{"train_examples": 194171, "crop_scale_min": 0.7, "num_classes": 17, "arch": "vit", "hidden_act": "quick_gelu", "head_dim": 32, "fused_qkv": true, "bias": "qkv", "conv_stem": false, "width": 320, "positions": "relative_bias", "muon_scale": "original", "max_grad_norm": 5.0, "max_steps": 5800}
Rows from block 4 of a small image classifier, named by matrix and row number. Rows with one number belong to one neuron. Each number is 128 + 24 x the weight over its row's rms, rounded and kept within 0 to 255. All counts start at 0. After the name is the row's rms in percent of the matrix's.
After each neuron's rows are labels from the 100 images, of 14976, where the neuron reaches its highest value: "patch colour" is the nearest of a few named colours to the mean colour under the peak. Only what is clearly more common there than usual is listed. The data: microscope photos of single blood and bone marrow cells. In brackets: how many of the 100, against the usual share in percent.
# fc1: MLP up (model.blocks.4.mlp.fc1.weight, 960x320), inputs 0-159
# fc2: MLP down (model.blocks.4.mlp.fc2.weight, 320x960, transposed), outputs 0-159

fc1.185 142 [152 119 134 129 101 110 132  96 118 135 110 132 130 153 153 114 136 129  98 143 152 118 152 121 121 108 155 136 129 148 104 136 126 149 114 129 144 130 120 152 182 128 130 118 151 105 148 131 140 106 130 143 150 104 106 125 183 114  95 137 136 117 169 156  93 116 109 127 160 112 163 138 100  91 130 129 121  83 129 167 132 110 156 104 137  98 134  87 124 144 156 135 108 108 139 123  66 143 110 177 125 100 134 123 104 156 130 110 161 100 144 102 103 142 113  93 127 122 159 209 110 138 119 146 145 131 156 179 106 159 117 124  77 155 131 100 147 124 145 137 154 193 132 100  92 174  99 150 132 136 117 182 123  89 143 154 128 121 141 159]
fc2.185 139 [120 110 150 193 132 129 120 147 131 161 163 104 104 158 169 143 146 123 130  76 150 171 104 160 143 147 112 115 144 159 132 123 122 132 148 125 136 129 113 140 144 109 163 163 112 127 150  93 113 119 102 117 118 118 177  92 150 152 138 141 142 161 113  98 163 149 151 139 164 175 142 127 173 121 133 140 114 144  69 109 138 112  96 129 136 140 133 151  94 130  97 127 119 120 128 101 194 143 135 127 123  94  86 161 127 161 152 121  94 123 134 140 109 118 139  80 161  88 135 142 124 138 122 109 141 124 100 121  73 127 136 134 128 150  81 135 132 116  78 135 123 110 114 138 104 150  68 163 143 123 145 109 146 140  84 149 127 131  84  92]
patch colour: pink (65 vs 24.2)

fc1.650 137 [192 145 121  84 131 150 136 134 117 120 140 118 114 146 129 111 129 150 123 120 112  99  95 117 154 169 137 118 109 136 136 152 156 113 152 122 120 153  98 126 115 103 138 145 113 143 127 154 141 100 157 152 103 191 138 143 123 114 140 137 119 138 117 135 156 121 145  95 181 112 159 123 102 165  84 125 141 110 101 135 117 147 111 116  99 149 132 127  90 140 157 134 106 133 153 154 120 121 164 125 141 131 115 102 129 124 162 167 205 113 133 113 106 122 106 147 109 125 136 178 129 119 138 106  89 127 108 128 159  85 116 169 136 104 136 155  95 108 126 129 167 166 104 126 157 137 133 130  82 109 105 140 138 127 114 136 137 138 158 121]
fc2.650 137 [108 143 144 133 136 118 145 140 139 179 157 161 107 134  70 107 134 141 136 156 138 101 112 174  74 125 106 128 160 157 137 111 134 129 166 141  87 124 118 132 145 109 145 137 113 111 146 150 113 155 124 111 148 134  97 169 113 165 112 103 160 134  98 111 151 113  79 139 155 106 148 114 105 141 122 108  95 107 162 159 198 142 126 120 117 106 137 142 137 117 136 119 128  90 133 106 131 114 123 148 140 131 150 136 119  95 136 136 152 115 125 160 135 136 114 106 122 112 209 139 138 130 160 111 136 151 117 140 132 157 128 137 152 101  84 141 107 134 127 108 186 151 163  76 140 125  77 123 146 155 132 125  99  94 133 150 116  85 126 161]
patch colour: grey (60 vs 22.4)

fc1.225 086 [113 171  83  92 136 125 149 126 141 137 130  96 112  69  96 109  90 154 115 148 111 116 127 112 157 112 114 127 146 126  83 132  97 151 117 119 163 145 130 152 107 144 133  89 124 138 126 124 128  80 135 102  30 133 134  90 158 122 140 141 144 136 143 156 139 132 134 108 106  79 116 135 100 110 119 148 176 122 140  95 161 117 174 125 144 159 142 155 142 168 139 163 154 119 133 132  87 108 131  82 157 133 123 180 106 113 148 126 143 128 147 138 116 110 121 110 134 136 106 137 123 104 104 113  96 152 134 156 136 152 153 119 125 149 142 161  97 169 144 117 142 128 141 107 128 131 119  95 153 133 155 166  80  80 167 108 154 160 156  85]
fc2.225 095 [140  83 150 116 140 123 128 131 154 147 126 136 124 126 165 126 131 120  96 125 131 190 122 138 150 137 146 127 116 128  48 158 108 122 112 117  99 135 157 112 111 120  96 128 141 142 186 124 145 109 120 130 151 136 139 117 144 116 129 111  87 164 118 188  80 126 125 137 138 116 134 109 145 131  86 144 121 128 128 118 106 132 103 122 174 124 155 115 104 100 126 114 135 116 141 119 119 141 148 131 128 175 141 113 175 123 112 154 151 185 139 139 110 138 147 132 112 190 173 141 131 151 176 131 186 135 178 122 109 132 140 136 131 165 130 123  95 131 122 139 153 154 115 120 132 106 102 109 109 123 146 117 139 145 140 142  97 124  87 106]
patch colour: blue (35 vs 8.6)

fc1.339 138 [ 93 120 141 125 123 115 159 127 111 145 164 137 115 128  76 139 106 191 121 122 153 129 127 168  89 137 149 135 109 153 132 148 116 152 123 113 128 107 136  70 113 170 127 175 158  95 101 180  98 104 135 159  94  88  74 137 104 149 157 158 146 128 149 128 146 100 136 101 149 153 138 133 113  96 113 123 121 148 101 154 151  95 131 136 121 165 167 175 122 158 124 141 131 130  85 167 119 137 124 126 119 107 186 115 147 113 125  97 125 108 114 188 114 129 115  69 121 108 164  61 143 147 122 109 118 144 174 133 113 139 119 124 133 164 158  74 109 132 104 162  90 128 152 109 137  91 134 161 126 105  99 147 131 135  85 139 111 147 123 117]
fc2.339 122 [132 140 128 154 125 104 117 167 127 158 133 120 112 138 121 104 133 127 170 108 137  99 144 131 135 139 109 154 137  87 161 179 107 125  75  77 126 125 104 193 152 115 111 123 144 113 194 183 146 174 132  89 131 194 149  91 146 125 123 147 132 139 159  96 120 107 136 107 103 108 103 185 163 158 173 125 127 150 134 122 151 153 151 125 136 145  93 176 113 153 115 102  87 143 144 106  83  93 108 130 135 134 101 112 145 123  85 170 113 144 109 102 108 117  94 148 144 142 141 128 105 143  94  95 104 118 117 158 117  93 127 174 121 140 126 136 126 137 169 111 113 126 101 141 150 187 157 109 120 154 141  87 121 154 148  96 116 158 119 134]
patch colour: pink (49 vs 24.2)

fc1.90 141 [109 121 159 115 133  94 163 124 146 184 120 190 117 140 118 138 128 128 139 129 134 114 113 103 113 137 117 138 163 140 110 117 166 148 140  88 128 119 134 148 142 105 122  95 109 163 144 115 124 163 118 122 130 129 158  98 140  86 116 148 108 122  92 102 141 151 116 150 104 132 122 169 131 136 125 111 151 101 194 106 120 138 119  84 147 190  89 125 105 144 146 108 134 135  80 120 132 128 130 125 115 132 112 186 161  62 105 162 172 140 109 125 147 116 119 129 162  76 196 101 125 130 169 141  97 176 153 140  84 129 107 177 125 118 137 140 129 163 104 135  92 115 153 135 106 113 165 134 110 171 132 144 127 130 143 134 100 110 144 120]
fc2.90 132 [133 171 100 187 134 139  98 102 107 113 103 124 154 115 138 156 102  92 117 124 134 109 143  96  97 174 169 114 115 155 115  72 110 121 109 148 142 149 126 139 153 184 139  96 123 121 121 164 152 155  85 100 137 104 100 165 132 120 136 154 150 117 134 106 106  90 116 157 160 123 139 113 164 154 131 111 125 136 116 111 156 163 126 105 136 118 126 141  86 127 139 138 116 171 130 113 149 144 102 107 142 175 173 156 144 139 102 122 123 149 118 122 132 142 141 185 142 127  96 128 147  84 113 105 155 136 138 101 108 145  95 128 104  94 117 116 121 152 124 115 162 100 133 122 161 170 142 163 152 140  97 122 143 139 125  83 176 107 102 163]
patch colour: pink (65 vs 24.2)

fc1.321 106 [155 139 104 125 118 178  82 113 147 131 137 145 100 138 114 136 111 124 161 122 127  98 131 107 155 132 129  80 131 109 150 110 127 126  74 124 142 160 140 107 166  91 145  84 109 120 111 100 130 144 132 133  97 117 139 156  73 167 157  94 119 128 186 103  80 113 130 133 161 176 123 145 125 137 129 143 180 133  97 147 132 133 163 151 147 134  92 119 129 134 121 140 162 134  98 121 138  96 129 157 111 143 152 161  93 137 156 117 159 114 124 145 130 141 170 133 123 131 107 133 118 128 137 130 120 123 106 131 101 120 138 122  89 121 134 134 133  99 130 126 105 156 146  96 162 121 153 129 111 138 145 143 146 128 105 140 177 151 170 134]
fc2.321 096 [129 120 128 155 107 117 131 113 139 100 124 120 124  78 114 104 148 118  96 120  85 128 141  94 130 158 125 159 162  99 166 112  75 154 160 107 100 157 104 135  86 149 136 113 110 103 131 114 131 134 129  81 123 127 106 122 172 151 138 159 160 140 137  95 170 159 166 149 115 118 116 131 146 124 146 130 109  87  84 107 138 157 126  99 119 116 133 140 164 146  96 135 133 132 171 152 134 125 161 119 124 105 103 111 133 134 126 116 185 114 125 139 140  90 134 133 112 115 144 145  73 111  88 175 105 114 140 139 126 101 111 104 164  88 146 183 144 112 102 116 113  78 155  97 134 124 127  99 105  88 137 138 141 181 111 129 135 156 144 143]
patch colour: black (31 vs 1.1)

fc1.541 078 [ 84 144 132 118 159 188 137 151  90 148 140 124 124 187 136 171 127 130 132 118 142 199 113 125 116 150 122 107 104 104 147 134 122 132 117 131 117 156 136 109 148  92 152 144 111 118 155 115 122 144  97 129 127 108 150 145  88 145 114 135  94 138 112 137 111 152 142 132 137 121 111 121 152 171  80 142 128 123 136 166 146  98 131 138 131 175 132 143 144 103 110 157 144 130  93  58 148 147 138 155 150 127 130 136 120  93 155 140 166 126 143 119 128 145 121 125 139 157 111 180 130 135 112 111 109 153 135 118  87 169 153 134 113 144 170 141 130  77  81 126  96 152  99 126 119 121 142 128  98 128 105 123 133 144 107 191 119 118 110 117]
fc2.541 080 [112 160 130  96 125 129 139 135 126  96 104 149 136 161 126 174 152 172 144 124 113 191  96 119 108 131 131  94 146 109  86 134  90 134 117 149  98 143 134  79 144 128 178  92 104  99 117 172 147 122 121 112 124 135 125 131 139 119 103  98 135 134 155 140 104 112 120 152 113 145 140 133 113 146 115 134  95  85 115 120  76 154 114 167 127 112 118 117 115 151 110 120 106 108 118 161 110 109 124 100 168  97 105 149 126 157 123 112 155 157  83 143 152 138 186 110 102 147  91 144 144 117 124 111 124 146 119 128 118 144 129 200 125 149 156  98 156 185 122 138 100 112  99 159 116 168 105  75  92 118 104  76 123 147  84 145 123 153  99 126]
patch colour: black (50 vs 1.1)

fc1.137 105 [ 86 126 109 134 182 123 160 129 121 125 152 124 144 111 106 144 149 139 123 142  84 125 161 134 140 139  81  70  80 127 113 134  85  91  97 116 132 165  99  81 107 118 117 147 138 128 131 120 162 107  81 118 133 153 153 128 142 113 128 129 120  92 120 109 132 130 129 131 112 151 164 119 130 176 124 144 168 104 102  94 180 132 161 102 137 105 119 109 122 116 144 151 173 121 137 149 180 139 137 134 140 138 139 176 130 165 140 166 146 122 153 137 126 120 124 127 146  65 144 134 146 170 127 123 116  84 107 105 163 117 149  85 145 118 145 129 124 124  99 109 141 125 165  95 156 102 111 200 108 174 138 141 146  90 132 135  63 110 168 124]
fc2.137 107 [106 132 127 171 132 142 150 123  98 145 137 156 144 125 127 151 135 159 120 127 105 119 149 129  97 129 157 127  76 122 155 122 136 141 127  97  87 121  75 158 132 110  80 104 110 121 154 133 105 141 101 135 177  86 110 143 128 163  98 139 116 128 150 137 135 133 149 123 125 168 158  89  97  99 125 104 110 145 133 131 172 107 133 146 148  91 124 110 112 128 149 150 116 141 139 115 116 134 162 144 158 115  56 136 181 148 160 103 116 142 148 176 150 148 167 158 121 139 112 111 115 128 132  97 117 154 146 103 114 152 132 125 126 120  79 124 160 123 131 101 101 166 117 184 108 123  68 146 173 131  88 133 133  92 130 111 165 111 107 177]
patch colour: grey (54 vs 22.4)

fc1.252 039 [102 111 110 164 100 121  99  90 127 122  88 124 153 130 110 179  93 117 106  60 151 145 135 169 121 129 112 137 149 125 112 169 123  96 145 108 137 134  81 109 115  90 116 120 147 167 125 110 123 129 121 108 143  87 144 134 149 135  86  96 147 180 116 102 127 158 145 134 171 131 101 122 155 116  92 118 129  93 149  94 113 156 159 138 145 105 119 142 127 132 145 174 120 114 125  88 196 154 162 126 105 113 150 136 102 110 142 142 140 122 108 100 100 120 118 167 141 161 139 131 125 130 111 154 144 113 164 124 130 152 122 120 107 151 110  80 172 131 132 112 155 178 120 133 147 113 131 162  95 114 128 157 170 167 140 162 142 124 155 104]
fc2.252 041 [165 128 137 127 105 120 102 124 138 122 117 112 128 157 144 134 115 134 124 108 149 147 106 123 147 135 142 123 129 164 127 121 147 133 128 122 149 116  98 135  97 134 114 122 124 147 112 166 143  83 106 142 117  93 136  87 118 117 157  84 123 116 129 138 104 167 141 118  91  92 105 122 147 120  92 131 164 133 178  92 110 167 130 156 128 146 129 111 117 136 134 100 147 112 115 108 177 131 138 121 119  73 120 159 143 170 118 106 177 132 114 130 133 145 158 108 124 175 158 110  90 110 146 125 121  95 115 107  70 130 107 114 139 138 153 132 105 163 136 128 138 100 159 166  80 127 128 135 112 149 103 143 119 147  94 142 122 127 155 132]
patch colour: pink (61 vs 24.2)

fc1.592 127 [109 105 122 133 149 128 135 131 146  97 147  64 150 106 161 117 152 132 139 102 142 137 111 129 161 124 110 124 111 126 141  94  71 136 101 127 168 119 133  97 158 103 162 143 177 123 143 116 159 133 104  70  83 167 104 155 106 129 141 132 122  90  97 148 127  28  71 115 180 137 152 131 184 139 171 132 104 147 121 144 176 155 168 129 151 142 127 161  90 134 114 111 149 112 130 146 105 139 142 113 106 112 105 110 161 113 165 102 131 151 140  96 136 116 101 138 117 135 130 121 132 141 134 107 178 148 142 126 133 117 144 119 124 135 122  93 136  99 162 104 135 150 111 111  82 113 168 131 116 147 150 131 154 129 146 115 137 123 123 127]
fc2.592 117 [146 112 133 163 135 135 108 158 115 155 116 161 104 120 137  73 124 126 139 121  96 150 100 115 167 132 125 130 137 123 100 110 125 131 119 143 124 131 136 170 113 111 129 111 123 127 122 143 121  93 152 156 140 165 137 104 178 118 115 157 116 136 172 151 145 166 118  96 111 142  91 149 131 123 114 122 133 129 117 118 160 130 126  86 143 103 148  94 169 117 111 107 139 120 100  76  96 104 118 155 128 151 130 154 112 138 129 136 116 140 111 152 106 144 160 103 124 124 118 128 126  90 111 134 151 146 133 130 116 121 106  89 151 101 122 161 179 115 164 136 113 123 124 152 139 152 133 109 127 103  96 154 154 120 136  72 170 116 163 115]
patch colour: black (37 vs 1.1)

fc1.415 127 [123 127 146 143 103 100 148 119 150  77 122 189 122 161  83 138 158 145 154 159 135 112 102 144 125 108 143 166 111 128 166 146 131 103 100 157 159 144 153 121 165 107 163 109 157 139 122 135 145 155 139 157 137 126 161 159 116 124 123 135 123 120 157 143 124 127 110 131 129 171 102 136 139 106 111 132  89 149  99 137 159 130 145 144 114 145  73 106 160 126 122  85 166 110 126 122 111 131 141 130 143 108 105 122 138 135 143 134 173 143 180 143  99 114 146  94 140 148 146 149 138 161 134 151 123 153 112 105 179 132 149 142 119  75  66  90 104 130 135 154  99 104 125 139 106 121 119 157 108 176 138 157 129  90  98 102 132 163 102 123]
fc2.415 125 [152 119 107 156 104 119 139 121 135 129 143 161  87 118 142 142  88 112 140 118 134 129 160 146  87 158 114 136 136 146 113 137  94 156 155 124 120 133 114 122 160 111 143 113  92  80 119 105 178 118 140 172 172 121 126  85 117 124 123 122 131 167  89 110 129 122 134 136 142 101 124 130 165 135 135 108 122  99 106 123 115 111 163 133 120 123 109  81 109 110 138  99 143 136 126 104 128 174 128 100 123 112 150 171 161 106 155 135 151  96 127 100 122 134 176  99 116 133 133 137 116 134 120  84 125 139 142 173 152 139  72  91 143 171 130 119 167 143 128  97 125 118  77 164 127 118 117  88 158  70 123 135 195 150 176 109 130 139 104 157]
patch colour: white (47 vs 21.6)

fc1.4 123 [149 119 136 169 125 143 125 128 166 141 103 112 116 128 123 136 121  95 196 115 125 107 105 133 125 118 152 142 107 130 146 120 135  94 121  83 141 135 129 154 116 124 108 101 112 135 119 126 127  94 147  93 121 144  96 172 108 148  99 129 165 152 178 163 123 114 135 127 168 148 132 121 104 150 119 116 138 153 142  91  77  72 116 146  97 135 130 189  95 100 142 143 125 147 129 130 110 134 100 104 116 138 125 154 125 120 151  99 128 164  79 110 141 168 137 101 105 135 109 162 157 126 112 188 130  98 137 105  96 165 151 132 146 120 119  99 108 128 142 135 102 144 113 122 149 141 125 123 156 116 142 192 146 150 118 135 171 134 125 139]
fc2.4 116 [105 151 120 131 128  53 164 162  98 142 176 103 130  99 101 113 134 150 148 140 129 133  93 146  99  88 126  91 120 102 135 189 123  91  98 140  81 160 129 124 167 141 122  95 117 107 127 147  98 174 136 118 121 141 158 133 127 154 134 136 118 130  81 108 122 159 118 133 145  87 104 129 149 123 138 154 152 100 103 120 122 161 187 141 157 123 126 139 146 122 129 114 137 148 123 140 176 141  97 124 140  50  95 138  90 139 151 108 124 127 153  92 132 117 159 107 111 114 160 126 161 121 138 111 142 120 146 150 129 129 143 160  99  97 130 129  86 123 106  96  76 115 143 162 136  96 131 101 120 167 163 133 112 116 119 100  92 101 157 138]
patch colour: grey (61 vs 22.4)

fc1.20 030 [174  90 146 121 119 131 141 152 148 141 124 105 149 146 129 124 123  69 137 137 141 116 168 124 101 114 151 114 123 117 126 109 156  98 132 144 110 147 102 134 155 131 148 114 104 136 116 142 128 108 163 100  79 120 144 109  95 130 134 119  83 158 133  91 110  97 124 163 144 102 118  98 142 133 182 120 128 137 129 137 107 142 147  77 140 111 142 146 122 159 163 134 179 120 100 136 109 133 161 138  91  97  92  75 152 127 119 143 173 101 110 154  87 132 120 131 125  88 117 121 137 143 102 145 125 144 164 152 116 150 140 139 108 117 116 126 146 141 133 127 126 131 129 120 140 137 110  96 144 144  97  86 149 113 166  77 141  93 136 139]
fc2.20 035 [133  85 150 152 133 157 119 164 138 147 137 109 146 125  81  78 139 121 118 121 170 148 171 115 114  76 154 105 104 143 141  97 132 130 140 172 141 124  75 120 153 129 145 147 108 142  90 125 116 136 112 138 131  99 151  77  93 133 117 119 113 104 165 105 142 145 120 142 140  99 126  98 107 154 121  88 106 126 123 123 135 134 132 116 101 126 116 166 130 147 165 114 169 133 159 161 110 140 169 136 141 100 162 134 125 117  92 154 225 120 155 131 123 123 117 146  97 124 136 105 115 127 104 138 144 146 166 107 128 152 137 145 150 114 124 125 116 149 131  91  96 128 109 117 164 132 114 126 139 143 135  58 120 128 137 125 121 120 144 117]
patch colour: blue (46 vs 8.6)

fc1.22 051 [131 135 155 128 147 157 119 139 141 149 121 111 126 130 155 127 116 128  93  86  75 103 121 126 154 151 138 136 150  92 104 133 119 119 182 125 125 115 126 142 128 115 135 176 101 131 167 108 100 130 133 144 152 118 122 106 139  89 143 149 104 108 118  99 125 138  95 137  70 101 130 166 115 149 127  90 115 160 124  77 136 135 161 159 170 166 108 150 114  84 104 137 139  94 153 128 112 128 138 147 143 123 145  89 107  72 136 156 161 158 148 146 147  90 136  95 150 127 152 115 144 127 147  86 141 112 169 139 112 163 115  94 134 128 155 148 110 149 133 135 145  96 150 150 181 142 110 162 122 111 152 120 142 142 121 120 102 142 128 132]
fc2.22 051 [130 113 132 150  90 122 165 108 114 135  82 113 137 133 133 136 171 137 118 147 140 121  79 137 132 119 107  98 100  99 115 112 138 135 122 157 117  96 113  79 111 120 123 134 146 119 146 136 118  99 128 149 170 182 152 113  95 143 134 135 124 101 119 136 109 120 134 126  80 150  98 106 111 154  85 152 128 139 116 152 153 125  94 111 130 144 124 149  85 160 149 153 106 148 155 132 110 151 119 130 148  96 121 123 125 102 161 159 130 113  89 122 109 123 176 103 123  78 132 112 139 126 115 108 178 147 165 141 101 144 155 121  81  85 142 131 167 167 137 114 171  84 147 163 137 131 131 120 130 123 135 129 102 147 113 152  98 167 166 151]
patch colour: grey (63 vs 22.4)

fc1.706 092 [178  91  84 131  84 147 140 160 132 150 167 106 154 121 115 103 142 178 120 143 104 153  82 123 121 114 119  99 146 133 102 165 111 180 119 123 134 116  95 150 116 120 128 145 110  83 121  98 114 172 159 175 128  94 137 123 152 116 110 107 129 173 100 146 122  99  87 138 124 155 117 124 175 108 111 113 130 121 142 152 149 125 148 128 135  85 176 209 151 114 130 142 147 164  77 134 100 126 119 122 116 164  98 125 123 146 140 118 153 132 141 123 136 130 126 121 146 140  79 113 111 122 154 125  96 138 124 130  96 147 129 168 136 132 172 119 121 104 137 118 129 119 157 155  93 149 176 114 193 105 147 103 125 152 155 147 136 119  92 155]
fc2.706 110 [109 111 147 105  99 146 187 123  65 117 126 135 110 103  84 116 133 113 121 130 133 162 143 157  90 117 125 118  96 157 117 158 144 112 139  67  96  84 107 120 143 163 167 141 133 162 126 128 151 135 137  88 128 121 140 109 102 127 119 181  83 126 110 170 139 155 147 124  76 167  98 145 124 118 138 118 143 150 108 147 132  98 114  99  97 149 134 123 140 146 101 127 137 134 153 211  97 145 153 142 127 136 139 148 144 135 116 119 108 131 138 151  95 146 126  81  99 124 132 115 130 127 114 158 157 200 141 127 135 113 162 118  73 119 149 133 119 126 133 164 135 141 133 117 108 145 106 108 119  82 166 111 179 131 158 119 159 123 133 160]
patch colour: blue (55 vs 8.6)

fc1.693 150 [126 114  99 103 127 146 146 148 130  70 151  99 130 140 148 124 137 141 107 107 103 132 134 104 160 130 131  76 126 109 147 125 151 123 148 108 150 145 119 112 168 126 151 116 147 150  93 119 133 129 144 170 139 128 150 122 108 143 130  84 130 130 116  83 125  69 128 115 160 146 155 123 155 142 102 115 130 115 115 146 119 169 146 102 138 136 119 171 137  96 130 107 146 130 160 116 145 147 130 151 112  89 181  63 115 107 116 119 154 100  98 119 164 120 155 122 100  82 186  78 107 130 171 165 107 123 147 136 132 186 108  92  97 162 103 161 185  95 158  92 129 125 151 114 134 125  99 113 158  90 146  86 133 151  80 112 141 121 173 177]
fc2.693 143 [121 117 120 156 104 143 104 126 142 102  98 146 108 114 150 108 142  89 131 166 147  82 102  95 135 129 108 147 139 152 175 162 113  86 112 140  42 113  85 116 140 144 163 136  96 132 120 122 118 146 127 136 187 130 110  72 211 144 185 140 111 120 137 169 110 149  86 138 136 156 144 152 112 114 100 111 128 139 130 136 145 123 139  96 130 144 130 113 114 149 113  92  94 112 136 128 137 100 131 147 140 134 128 164  99 122 116 132 154 106 158 120 123 173 117 120 143 181 113 113 118 110  77 113 159 143 161 132 153 119 113 154 128 122  86  94 122 100 164 106 147 113 146 118 101 117  85  87 130 136 107 109 121  95 168 169 107 157 152  94]
patch colour: grey (90 vs 22.4)

fc1.392 084 [186 110 131 123 109 120 146 125  88 129 206  94 146 126 153 118  91 100 135 132 116 132 126 170 107  98 112 140 158 165  98 103 124 147 136 116 115 106 105 159  95 108 162 148 157 139 113 128 125 146 111 163  68 112 124 125 144  92 145  82  91 113 134 133 146 136 100 178 150 145 135  97 156 192 129  79 119 130  94 158 123 124  91 156 148 119  96 127 142 150 132 172 154  76 174 159 105 115 154 134 157 117 137 139 161 119 137 124 133 105 147 152 160 137 135 112 160 136 152 107 105 118 131 137 126  93 111 138 113  98 141  99 130 142 161 102 114 129 136 138 116 132 107 121  96 143 129 124  98 131  97 149 141  96 153  75 151 137 151 106]
fc2.392 080 [ 60 163 121  95 102 106 106 150 173 136  94 127 122 109 135 145 120 144 122 150 110 106 150  92 130 145 147 119  71 146 139 148 171 123 136 157  99 120 122 113  93 139 159 133  98 120 148 116 107 151 116 141 124 106 135 154 157 121 165 111 143 150 133 154 124 133 130 156 145 106 101 127  93 117 146 174 141 110 128 144 104 140 133 109 111  96 129 176 135 131 147 125  98 152 139 127 119  97 126 145 147 184 121 110  90 101 140  65 117 111 160 106 150 116 125 123  97 128 139 118 187 170 104 138 104 124 103 140 159 146 142 159 141 119 104 156 114  98 107 102 137 129 172 148 163 123 110 134  67 129 153 107 135 155 157  93 125 107 156  87]
patch colour: pink (80 vs 24.2)

fc1.119 169 [ 92  90  99 108 129 120  83 148 121  81 136 145 111 115 128 123 153 112 116 144 176 169 142 144 127  97 175 175 121  91 112 141 117 154 123 184 142 118 153  99 118 155  93 153 103 134  92 155 124 141 111  84  96 123 126  73 115 133 105 131 156 121 128 112 129 100 130 144 175 143 129 115 105 124 132 109 108 116 127  87 130 178 122  82 114 125 133 175 110 170 115 144 147 153 114 141 141  80 137 138 107 101 145 141 124 131  97 139 114 107  80 114 145 117 128 125 160 152 131 157 176 142 170  96 107 148 151 110 138 139 109  73 149 155 146  88 162 104 140 137 155 118 150 127  99 149 174 138 148 118 179 141 104 135 132 134 163 128 149 132]
fc2.119 150 [119 152  95 163  97 135 131 162 124 128 137 126  90 122 118 117 146 121 136 181 132  89  88 114 120 136 163  77 122 182 103 131 106 141 138 102  79 146 110 109  98  86 117 163 135 108 147 146  90 143 134 155 119 124  95 157 148  91 171 151 157 115 135 136  80 126 106 156 117 168 150 112 146 137 144 182 141 111  88 148 134 157 129 149 148 164 127  92 165 129 104 140 107  98 131 118 162 108 122  91 129 123 154 102 185 149 141 111 151 160 141 125 180 110 176 116 178 120 125 138  76 150 130 128 145  76  78 150 111 143 108 120 116 114 113 108 111 134 124 116 108 146 157 175  91 115 108 105 101  72 144 105 142 191 149 134 147 186 148 123]
patch colour: purple (81 vs 21.5)

fc1.454 059 [108 124 129 100 130 167 154 127 116 136 104 144 116 167 159 114 146 147 141 135 153 117 122 120 133 135 110 135 128 136 175 151 152 140 128 134 150  72 122 136 103 118 141 143 110 118 147 111 146 124 124 106 136  73 130 171  54  93 146 128 128 153 142 125 129 138  87 108 172 107 151  93 139 138 157 128 140 122 151 164 139 116 135 118  74 176 165 136 140 122 123 142 141 135  85 177 146 136 119 123 132  83 157 112  96 138  65 131 127  98 117 127 112 145 132 143 135 138 165 101 130 150 138 121 103 145 120  74 186 121  93 100 129 150 146 109  93 140 125 136 102 114 111 134 114 126 154 114 139 134 171 139 101 137 145 133 104  80 135 143]
fc2.454 066 [119 136 139 124 117  96 143 100 152 111 148 118 124 129 113 160 152 146 161 115 121 120 143 116 102 150 139 137 109 149  85 126 120 135 101  93 111  89 160 120  77  84 127 141 110 120 123 151 117 137 157 115 111 102 137 138 142 167 152 111 139 123 129  68 160 122 149  94 101 127 126 116 110 129 184 145 140 139 198 135 138 156 160  92 118  86 109 129 118 129 104 162 150 139 170 160 130 152 134 103 160 135  89 103 112 117 131 129 162 124 125 146 115 105 137 144 102 108 120 168 177 165  95 144 105 121 147 104  78 152 130 122 161 129 155 140 163 116 173 134 118 106  96 143  83 137  81 136 109 120 121 138  80 104 140 122 129 144 124 131]
patch colour: purple (49 vs 21.5); blue (43 vs 8.6)

fc1.528 027 [135 110 137 108 104 133 141 149  84  81 112 141 140 108 163 149 133 140 158 116 109 136 132 108 109 109  96 141 133 164 174 100 145 111 121  96 142 139 112 121 134  96 153 146 117 162 125 125 145 135 124 103 148  89 128  91 135 116 129 112 118 114 162  88  75 126 128 146  99  98  89 147 133 112 133  90 135 145 152 139 141 179 138  82 104 166 168 142 103 110 140 138 112 133 102 118 123 109 160 133 137 155  90 122 107 104 155 138 168 130 132 142  97 147 130 119 103 148 153 123  75 112 133 114  74 106 143 114 179 105 109 136 149 181 124 143 152 125 138 140 125 154  92 175 178 107 184 151 128 113 112 147  93  77 104 133 109 143 157 169]
fc2.528 033 [130 119 152 155  93 135 163 117 140 105  92 135 116  80 133 125 140 114 146 121 136 140 123  75 113 109 100 124 152 141 134 115  97 183 106  97 125  94 133 150 140 116 123 150 156 169 146  83 117 129 187 149 142 115 138 152 129 145 169 132 161 115 148 144 134 106 157 110  99 120 122 143 117 131 116 149 154 117 127 104 130 136 127 126 143 155 131 113 120 137 132 153 129 132 139 138 138 111 118  79 107  97 117 165 128 137 127 112 239 125 124 155 133  84 146 157  85 117 132 129 128 103 125 137  87 138 151 102 152 100 165 125 176 143 155 146  86 148 150 135 136 113 149 189 149 124 171 132 170 136 130 131 110 122  99 136 132 126  93 115]
patch colour: pink (49 vs 24.2)